Weights of a small image flow-matching model: activation squared_relu.
Rows from block 2 of a small image flow-matching model, named by matrix and row number. Rows with one number belong to one neuron. Each number is 128 + 24 x the weight over its row's rms, rounded and kept within 0 to 255. All counts start at 0. Numbers have three digits each.
Before each neuron's rows are labels from the 100 images, of 14848 (inputs lightly noised), where the neuron reaches its highest value: "colour at peak" is the nearest of a few named colours to the mean colour under the peak. Only what is clearly more common there than usual is listed. The data: Sentinel-2 satellite tiles (TerraMesh).
# fc1: MLP up (model.blocks.2.mlp.fc1.weight, 768x128), inputs 0-127
# fc2: MLP down (model.blocks.2.mlp.fc2.weight, 128x768, transposed), outputs 0-127

colour at peak: pink; white
fc1.382:123152163139123123139119131092133115129115107125119154151121152131058081146131115159092138115121133162118118130173174122123105131162151138128126128118171127131122115126166117031135137151123130113170122109165112058147140141121126134138143144137131154142128067140140121166138135131124127117118125118149112095139148133130130123155100165088122146120108134127128134073136159132107205131124
fc2.382:154133153133132125136138115100132132132128128116135022136115131114067117134127137135130135115124132132130137125224125142122138129112136126137122135123138133119129141143126133097136100136133132132124126046134130092133132135136113133136073141134132131130137090116133130095134132124120123135126124122167170130129124125134129117207122117105125130203091122124124128135141155126116034129135

colour at peak: white
fc1.200:126113200133080126123140131150155093123122090132091141173122138130111089080135139150132161115131146114103107122131161128131117132152130127117082164145113128128122112141136119140107146127140131113161130188176117067133149117158082122139120134130127159141126125114115103181131124131127106122128124131170062104135147136129153122109113158142142134086122129116128139157150120131090043138104
fc2.200:116123170122133128118134136130124126128142111115133192134122123148136172130127141097141136147156137111130132124064139142146109127146121127121129100121126129134134134130120111137116132121118135123140127141082133122124129134126121123120182130133146124135134077131124133190136135133134119113123144127025198114113138123150129138037128165186139146062153134121128117135117120129092189147124

colour at peak: white; orange
fc1.198:124126106140106155195145145126161102121106120145107131120124139114116115103124119134136096090090113132097122153132125097181198136120139104136113128125146191104118117140151145134109132125122104121105063123114145133148099119120141147156085126132141129141084142157141111137125160152114109073136128063107132118127131127118140192136103136135118114146125088165084172114106114149119136132090
fc2.198:192129098114157132189123138162125135149128122104130120113132130131128131134115124043130107129174127147127135122134108134037155139129120132148119129136142112113144132125135130127118115126150132124139188135095130136182200160125146137137058124130070114136140111124167121127130124154131133108135132094144130137125180117121132115199107156140109136131122122127128112110122132134126137119126

colour at peak: white
fc1.320:144117112095157095164123142148125120121161138150092134142136160123126122118136119151068119068105143143104104142129150099095173106174127113100122117165136143112122111125168121096101156107162112095154120120132101124119172131176134131136143128141131156108060141145141095126129126118127111147123133151125155121169126107151129131162111169153159088114100095149088181122133143161093157136108
fc2.320:151117086171144136124115160124102143147089170135090134097091150129150137131105140142122133112165128122156141130122157172112120189136150122158126100112107131093143115129118112151120117126150132128137124092100103163169115119112125159121089103132138134118088105171122070120127115109097114160126122128119095142145213124134143098155103115150097197139133127153137096104150156124103122137128

colour at peak: pink
fc1.690:165179155132112130140147117149156137120131106056105158107131123150094139164136142081125143132128147106128125125193129154141099133101152132129129171124051121147106121129140115084116137107135118111130110097074133125121156122130093120140135124123136115122148129199111126124135145124117080119141127132081151133076134125098137133159121148092123146164179142108107107088107118127125141116126
fc2.690:114120169125132130134128139156131126125117120130140189153111131127162147127125131147125135134128125131140118140094132137144136143116119133137128107132138131131121119138115126114132179119123130132128126080142119203145104126124128127141146131131119120128131144108144145124126131135127130138133138107000184125128137136126126125131131122228120119211102126130126129136123046136114116115128

colour at peak: white
fc1.8:112089163110176102143115152081127111105162135149128116133119150143116122080112143100139148129148115096133134156127120148100142165136115146157118106143166104112130122135123156114143122128138085125148153096166137146105154135120080104095092115116135150125153144068086152081134128146075158129137116119116142120140135119100136090179125181142133100147124122113136119133105120183077168121107
fc2.8:115120182156110128133159107155131156104105091138118145078126137129113173117119124128142086119103131125110127105169175128089169120096139131106155080140159151157142131095130142087149158109165133135136107158136128110115179087107114097130120147117168124130150125126174129141132115123132140117139138120149125121111162160149152148148154173109110148133165145125116153115092185100065142121123

colour at peak: grey
fc1.414:172175141116103140135119123080094138130101134099129159141122133123115144165131106107119120127127132108140127126189139104142113125169125113108120106129105130166135140100132129046119052174130132101144130133110128087132090101142167129140146124123129130125132109130138136078117112134135138107129133117089169118098135135160113102194118139043144125144137132149148103133134139113105111116127
fc2.414:143125199148132133145129130113147128142136108095131044139115126125226138138119116093121145155148125134118133122186115137131136105227105123150135138140132126144119135125116137143122144111129135152117120082154129145141102137117080124127103132125122120127126112133140133104133145133117129132129106121053151109120124138130123118180131145185131119123118120124113125112120190138114110125120

colour at peak: pink
fc1.746:153116200109121115152151115044125132131104130162115137133133157123047132122131130188147156144137133153107129117127155123137122132106118112124122104115187131140126122128118133090137102146126130155148140116186129138121150134113079135132145146135139154135141110115162121154138142141131121130116132110171040107150139125124116145078119130110141140139101132132117142112124120162117187141125
fc2.746:115123181127128123131136122154128136125135142149137080150127134118121118151139117098140136134134126098130130136045123154103138117124119134131126199133154131119122128121128125092133121121139129139137103127060131193141098131123110125131147134131130129134135100122132124143128127129119133108119130124167192129121127130132126142150125141156118131238083128121125127095128211130078085125125

colour at peak: orange
fc1.201:115128170127126144131127130076115134128125108138083108080126129135123121123133127136164136126111133108100131127162132183149091126110138139111149182127098129161127130131134117123133088070133123150091117093153124135099157095096025130134130139120121200120101153135168130121129124136123130122137119125098145169103144124098122140139154126106107150153151131143133130171125082149122179130128
fc2.201:086122180129118130140128124112149126124121124107135255198125127151078142132124126119132133142138127123127123128119128133111151123046135123130134219121129130126129133131129130131124079101136137114127115116164136140119130116136127125120108124123124119120137131118117130190121125138124120127128130140106053143134152131122136127095125117153131133082139134116132126115125149125135118124122

colour at peak: black
fc1.593:109129107117166123082144108148148132098118080125120133132148143140133110137136122141116119148136113151116112129115125156254081166145098121133139142112142159114133088121148074142127122137136120098128086130133119127166101126126154112123135136116092138134131101107080131137167112156106123144157136137137132120184121112063121158120141123129137145112117143140100148119068137129130150157129
fc2.593:136132047139116159117147126087133139121120150111141086144127116100149065133137104130134120112073105138144121122136153108149043164132155148127124095119110142100135131127121132119131144163120134098149113108124141111111131101124126128150033112118139141114124101137110145134129125132108127143138134103158142105153122111189111144118136134086124125084127122125139131108113132109129054112119

colour at peak: white
fc1.272:098176143101117123113125124117171123127161159137177136147117188125112096163142156127093140091088128162104116129141163151133104122138174120147070141149136084104126110123164093097151150122140120113190168102147132128161132114100142148127126113123117142132148133109126137140123132121110088113102112192126140084160118121119117137150119156108121116138084121109109148118148122150068137121114
fc2.272:099157067109114118084112146123138092138121119104126135100154137126106067113136118113160156155170136108136154163177134098096107173126149116102124115111119143157128115120103151161108160155136127154106140095127138123134115094127107163089163093146140122130146130144138124129147095162111134135112112155163089129160140119103125115105131115095107119184137158122185164127149099150171120114154

colour at peak: pink
fc1.297:151111064127180145138121134116143133117133167141198118141127122146116132125150115106120143072159135148149088130116112108051178139125162114173136121137125148187132089122155138137135120089141117125114151109137108126103153133130105118167158126140138158150153135107161135139146112120118151119104139109119149112101176106142112060124137166133165124123136140141143087112120130110121132145155
fc2.297:085133095159131135057147129150145123124127140113122124074115108132140125119098123191126123087042125120136112128140118113156128081113104126118126143123101137076134139120133117135126119167145135157125134126136138115068090129123195131117148144117175123140152125107047132119121126128127126116124106168120105132168123127147123145080115174134131126115137122140104137111139126140114097137120

colour at peak: white
fc1.654:147129121093135122155134148153099146109127144148112122120133131155118136112147128092118107166073128106117138122104147104145188142132119140161035139120138165081110161099124145109140126150149105118164101104153109151146168094109108122130083126131106105137180150140136127129137108117110118150124143059131139135136159099122113131118122144135071124144128141085095116126116129140084154143165
fc2.654:135135081165137130237130110136127129136132108114110118114133135125117104135138130063116128127105118109118132129136135146125240157111150131115126097118117127117116117113136124103127124111105120096126131133136128120145231147122088144161129121140094132119135170124152123131124130135103124103127122092138115109138138141145131147171123173127134138118152134169109115108122136116131109129133

colour at peak: pink; white
fc1.360:117136130147150110157128158105139129143148156140133127159100170106148096093086130152093127055132163164102115135132155101089166142115163137124087159121117149105118104138135121121149161107125119117156090151145119115121123111124122120137144100139132144150095163168135122130156151134158122103131139144075135125119090124102124125194088152072144096117106142175129151145086143137098123111140
fc2.360:158110113143109099102120154129129116092174106101151130101088124111139151126114140122132112135182119121175130108099156191102099115130117117118138138138116113130142105143125110101114091149151117155135146102107139139111104124172117148089075116132151125124096099151134115095139108134127174114114122135184162162132123169127126110149142115147146118097085153127115119113156179128113199106089

colour at peak: white
fc1.346:094124146122177122133135172115139129119158131133100124148132154131123122157131129148115142091132152158072138145136162182126122136138135125126136134103178169100134094123116097095132150139130128134133108147124110092117102126085127109109127126122102162133183087102149154128156130127113099135105152143120132102134101114108118143200064149096164153145106143179119118123114124091064134136131
fc2.346:124121122126153108122104137119147127114092137126119095153147139123125144119137098108114142118136120112127106120192117157120150129082134132096099143170171141141104163122156120151108149103113135096132134107141117061141118090141054135157137101131092142115145116165118119132119163142106144169128146139175100110096136114138146080169127104122173102160180168103162140158148159132110144127134

colour at peak: pink
fc1.248:104161189140145141118117133091134138122150108191129104139134148159105078123120122182114156147151118132109118121123142118145110110094151152131129158132135122088104105138145119115143099101122127130137119160173117094120159135096118101138120132115137157115145159145156133206125131134116133129116115130129088097110175129106116140130097148053102143113086129146140084171137159144097153126135
fc2.248:135134180133118127123135116152132141135130152154126200100126129126153172126132119117138120153119127113106133127084128124126139124103147120106128121131132131125120117125143124113119075138148126118125123210134124213128147112124085125126165113136113138133118148145139118184117137141128123138113133123172211142121118137142121141180129159063125114189112120110140132080137138137088140138133

colour at peak: pink; white
fc1.155:158126135115140121143072146067114181118131174166124136157152142131117102095146161103134113135148163162105124146112136113112085130128118124135103136140115135153119119102147116144179120170110158151114161124143096121075141181152134093147143132114172128138136143091132125119162079117120114095169135105129143106143139121153102085109102158115160123101076112129136144108131099136101098136123
fc2.155:132123140104104137125112119143152087129125075085120129131117115125131095109120124144150103134108112105120177115194134123082161074160139102124131119132121140139144128141140121145145120133116148123115126102198137173075146132139081089163132135120129117089127120139207134150118128097128136131144126147147123090108124136140133118096118111188088121122104095131155151159131075132121124109126

colour at peak: grey
fc1.145:218113085134136134140120129084121144117131158130103124141143163145109122115120153180161159086151067132100138137143144133144067127088148125098117157136159130171127118139125120099147147156137119137146106115157161108108131150084088095121143109126151129135100119111162138121142103129105140120127157142139109117121097117112103136136115157076166146143124120163108134105090112154103092120135
fc2.145:038131136150136130128111125172132115137118091172114139194140136108178140116132100082109123128101133142127109149054123142128118167137115148090119163111105140137148118124160137121139119133152115102123137113138131173118155150122148131106152149111118146120104131115075146138123147122122111130140134160082161151143137117090122130156143117093155145168124131107179135143132171127131161135168

colour at peak: pink
fc1.693:122152155135121111132130127075146128136124125123110166160109155130062122160133119128097128109118136139118125123206167129126111130170157132127126118118166135152123122125137127023129169127137133109153134123159130098107145119099093143143128127133143174130125069139128114151133132123127112121145132109140138084125156132124136138160088162079127124124112123127126120076119143141114195115113
fc2.693:155120146125122132144121132113133136128122132134132029153127123129082075121134122139132127134133127119118129131203139137141148136076135133131129136127120117112123127134118127094123119140116134126131121051113136151124124122134134130130087128120131124129124091137126133083126130124120128138125120117172162121122140133151123121173128114098124143229046130132110130133124117133132044128117

colour at peak: white
fc1.563:113158130092125150140127128116132101148155140177151126157140139142109088114127120148094142090139130169069113138113153121110162138104152158117093128145141110102120111103140123118140139177121155096149135147151115098122139159135111089159092125102121148125134129130188151143142127135147112119087120113095120107106161103145084132125092179081141170116100160130108127186119146154073135133137
fc2.563:130092140081123108103121114100145128164123110093130130158135089127130062099165130130139120138153144092140150140124123141092085147117152135098131121122127121151127159121142129167115096113113088111109149231129112123129086151147096135109100106142147134114117153129155125118133132148115156107117142160173152111104124113112104125147128120079097112118094122112159140105147143141124180172152

colour at peak: pink
fc1.707:091134127121104118129132130151132125116112156129144089127115141120153135112136139074139142068144117126139135128126125090105107147108167118174122197140086122109128128110110128160168067121144120089131133108095107139122104116097154141109076119115118124166124156161129109123140138123114116125109138114106155116093095113132135145117120157077117124186192129110127113157149065092110125136115
fc2.707:139129208125143140128128132123130138130138121149112074156131133104089152128126134122136120115150135135130114141108142141126122143072135137128121188130124143121122126140135136120132121142142132138128117201170125231164140102136153122127181117130127137134113135138148137126113126131136119116146144112014133123135120142110140126110133141174113122158079114133108118143130166118119121116129

colour at peak: white
fc1.276:101163142128142112144141099174131131125136123125143145144072171135118089133136135126131125142117126143099133116125160152148118138142126120156094118161115101158125115122157120129139181177156124119136133133174124127188103124120131103101104147101101144145104118137096146121135133107138110143121133166119121083167113119134133150172145186090142121134089157142093175115110127157041132163133
fc2.276:122128098176158144075135112151106122139127105105128097084118162133106134111141093131140128164140127106116141098119133118121059142097093117097125143168142108132146151106131115145152130182134126150121134118113110104138139118144114130108138125125096117127142140135101117100153125141063126146097120147122054148165128121153145156055126104124138154129152146166119168079125084120130105116144

colour at peak: white
fc1.300:124164116133140120138136098124078095136123126126092115145163164152122079106157146120110129079089139139112063083130142122136149116138153107165083135089126132145121134082124135115140153144138134113174160122167148135147109172143147071142116129113141165138158138108131102129144107141141145097112118096115153115120081102111137103145108177096114119112113137116100163105112126146074122135151
fc2.300:100122094085106119116099113097120111107141118108108153170076158144100123147117097135118125132169125103159148106120116131130124179179144117151137112144151110161124141147186132151182153142134105118151144114115091140174126080111095125138155138149147118138065143164126102121127133133146139093128124167135081154112104128123117114095107100178126127110150131146107119103145152105147160148111

colour at peak: white
fc1.454:115119155154123114127107137094154128116166129121124112143108189091133107155105115180096129076083140170094127174129155131154140135149149158178117098112135157151124113124106081149120131120109125130144096131104129145133085146157159134193119128136115152097126140115144137119137138142145122101131114145121136119178093140095121132148072188135140119117113164152121107116118128128078106143120
fc2.454:139127138097131118104152144105150100144082129121154139125109108101120114130140130104102113121196114136124099131122137120145151108116104110154137110143153150144119119108147125167154121126109132099129129141129117146137084128118037120118139149139187142110127175145067123120092144097083119124121127140135164158124146127129128123157122146200139128171091092110138117115109065155109152130135

colour at peak: pink
fc1.156:147110137118101108165128075131164139093085165131079132146152124135130132163129080138120183134075152143146101145133133124119167156133162088146147140156120159144148128109103129111088145107138117094108137124116146117127111156127110164126142138163139137124121103132194147134147101131108093075147125105117128103102112098166139135154099172107145116129123158155148125132158123176115115123089
fc2.156:095105086104160126103125130159162119126131150144117128173106114089079130131131121110127103120138124125171121147159126104110116173132132151122133108113093138144139128116121117108134119081119112153124147137144144156204103118142062135174053148146151164150117152144154124112097114115120131102123146121139178125132162123106136100166157108159129127137177133108138169112156128107154116116126

colour at peak: pink
fc1.715:170097184140106116121142109045115136121129102149111105112128157127064142126127148194149140136138119139127124105096129133131116124103116126116127139112195121140138139130133132120115138132129141167143120117190146147131147123132066121102110138129123145121090079090155117143113129126131136147113126138191056119146110125134123129086133151161128118146136116122133146095119087125104134130138
fc2.715:119133190119127136130121135163123112132127127151130114122126135114170153121132134089135115139121126138143124119038126124122105126069138135103136164121118122130124126124115130113136153151135135111131149156088139177122101123128127132128162125129125136122133096132116137135132115111126125121126130147148147139136126116109134132150128150200137121233070129120142127132121225126063122133135

colour at peak: white
fc1.674:117168172098127150133094151163100114131122120149065130136171123129119115155127129113091114110134124154118133130143161086109135110139159137107096101149137133160117103152187120117080185136153139122140142132140102091121102109111106139109107147155133163127137115104131113133130157110127079140149164127121126135113169137102122139139134172098151135112101111129106149125092154169070174167100
fc2.674:132139149136099118083126107150137174131138122117123110125137139143101083131102151133086154101177096150080121108152134141134125132133148140147129147111116121174150122132114110124202157136124141121114175105157133128151100135162085138118128151131125121168129110086124130096130105133117106108111079154105088103100123103098149098130106128112100172130114132143128113091106208124090124159120

colour at peak: white; pink
fc1.455:112153163121101160135119165132114108143146155089110137128108134097116150136096155108131122135155118105136136137164135177124135093138161149154125095167141123165089115119148118130119162176108155138144148094130101121118125098143118087095107106127140176132150138152127098125123084153153115137100094118124128119128162142120113136177099202099119160134115129161102121108116173124065154127149
fc2.455:153153158111144108159143142074170132129132108178126128084145133159133130103119141091155123139114119115110133136088131133160187152134139137128139108122131142128155099122128127110098094123093104089133108087055143117107107163131129138125197113172147133122151188121128130132136124157144132101106133122119128133078124128145133119123135138120174098184131120103120078110123100131097144117117

colour at peak: black
fc1.510:128136145112105156126082165142093119134101106135117122139085138089117107123146142136133109116157139145136126107132139135131104145106127158177118120150184131166161071123157114158150118129134150151153152132115092131204093154098116150159076120128107140146157147144125096120120148141122115176111140163109133101148134101147088153159128136140132087142123130140106151126090089105092105170122
fc2.510:129136084120141165147132131124140119152107108138105098101086127133149087081160141108113130117160119139140102150136115112104133202109166143101105100109118149129122145144165131166094116172091094104105113136153142105107152123114119072130107146140137140108119135181115167132145113129126145138124142103133116124154121143096139101129156090086142085122156136119145142130113161063092118087145

colour at peak: black
fc1.24:089154151111130147112149127121114140093100129137093129145121161140127098133116123155131118148089122142123135117127143160129128131136114148141106125160143093119127127123185102118138116164132104150146207125142130129173159122137114151053067148115091168125160130123106160117149124137133105165125103140138128115155133123088126143152129160093112103138058142135118181157135137155087114144120
fc2.24:099093047160136133125140124182082126136104132140089130120100109117141148137136141095112126131166128108173094112154145129124085137147125123139113113121158138147129115150189096108132174119172111141148159133145121101157167148117119094115108149122082136127107156147155130116135158108111130156116127123183105129147132107118132106153147148121151145150170112134113124097158130066146158141142

colour at peak: black
fc1.63:086144146118145136104109137125160136115120121171133122155126163148097093126125129142108159109110116166070161132117149146154124136120099114139100101137116124120111110134182098117149134164143114110131151155129125094106081085090130107111086130120114129140137118100089171119127134121133096161128138162129138103161133119100114148143133187123196121146049132139110131143129155169102116147145
fc2.63:163124145139123102143093127106140120120099133116114169114120129138115102113123118120135133151204152120159127114111172115137143169167119137120123124161138120139133156098110110114138115103082115060121133109109141158107072125104103136127142134136109123135137088125153141104122120106097101157101109104187175132141095113126126115137131173072133106183111150118145132109125171139146078156118

colour at peak: white
fc1.163:121154117129076127171095081137143136128090143139122124151116150119124096127091124148127119141090119165102181133126129087165164111152153136148120132107147150116150118107090105127154129117087103107108124133125143127135100107166132165205113134142150136113071121163147153136127134132109126065134116100124135117136070133125112143159076160129078118117116144121139156138143120133103132108100
fc2.163:112126087114107100141134107148133122145130116154132162162124137135135145137150132061138118094178122102079101173134156112099114122127133150126124084150123147187118124109120132160121099067099156128112140143110104125131104123146027126095102122160093142084120167133133134129128121116157150100123132116134128160121100121137162109175136110152133132145114117110157141110107139125145161121132

colour at peak: pink
fc1.180:088098130146071115127090134116125114129127149178128101161136144132126130113113147101140170060162135154124128117110121090096135132105125131136112176118194146146124106152105118145131122124127116138134160103184123181137127127182117119101069132144133139106113139093114114106130151116122118149125129099152124121176149139158154095140111148151121119175139123096155138145154101141099127117086
fc2.180:078135170120129145128129146152126134132119126056124069107125132146088155122145130120125136132139131140113126145134140090131096140071133133123123160117128141117130136128113124076123218134118132124129136138158132162137156115132070113142228127112126125113135130130149124161129123122131133134134118136125072124101140134125123129103149110179126114202134134117137122149118166129116147133135

colour at peak: white
fc1.261:144153104117124100158123114188160131131135123134125105145122144158116104165149120112106126135108111113098074119128157145126117117137195124106109127154132123128157115093154116104099110104138128110148154117167138124158109157116158126116121161112114140136084117134111149127133138108122086150114112153115163079173135139167089160145125179149140145140112145131108141160166130178053112143094
fc2.261:146150128149137134102124105155149104127120120117130095078116150130091107100113138122126124145236110099130151119146104124097138124138158116154140145147103084145123116109109145094150130076078150122103146113114135098148113104169115141125156110105104130112139104083083134122095112132121139128111117121102111110117172123161136108074112130151107135114153146106132145102131061128140136142154

colour at peak: pink
fc1.348:092149197125114132127128130127114130126126102115105180152122159145073069134127130148097141144120138159108116113179168121129111137146151149111113149123128131126100147141155136062118130117124122103167133134138110053145167145098119127124127137134123139118127068135160112198135130137129114118142133117148119094112161138116130119141088173073139130119095116134141106092142153131108141121131
fc2.348:144145176141132118137129126112138125126122135139130000138128128126059175139125116131120131122119115133117119132233132126122142121120135123128132106131141127135129136124139141084120134122142134111129116034124126063120134150122127125133129131131130124124135116131143133127130128127132133131125129129111171126136127125113125132167131130129128123176088128126131128120138153129107079115125

colour at peak: white
fc1.425:125130115131148116181123114153155115121155096124143136155148167103121125140104108117127177145070118133079148137135164168156156098168159101153086113125138163080117141113140147100121143126108102076153155147153148124121107119128107136165117130107144139105166115118147120139125125126149124120114112127135141093133104145122130121138093163172105105149127145166115136141132114153026107128136
fc2.425:138137084146111100109103119141168146118143118131080101137128147128079100168134145079135104164134139132140136136132149108118104153123145118135135144149140121122140131087138122157130153097120117125109095110172108134143102111159109093161143117136108157131138116120158128093117146116157109139099147068099149111115133121113123159114121140255150103107126147153115139137135107142127121143108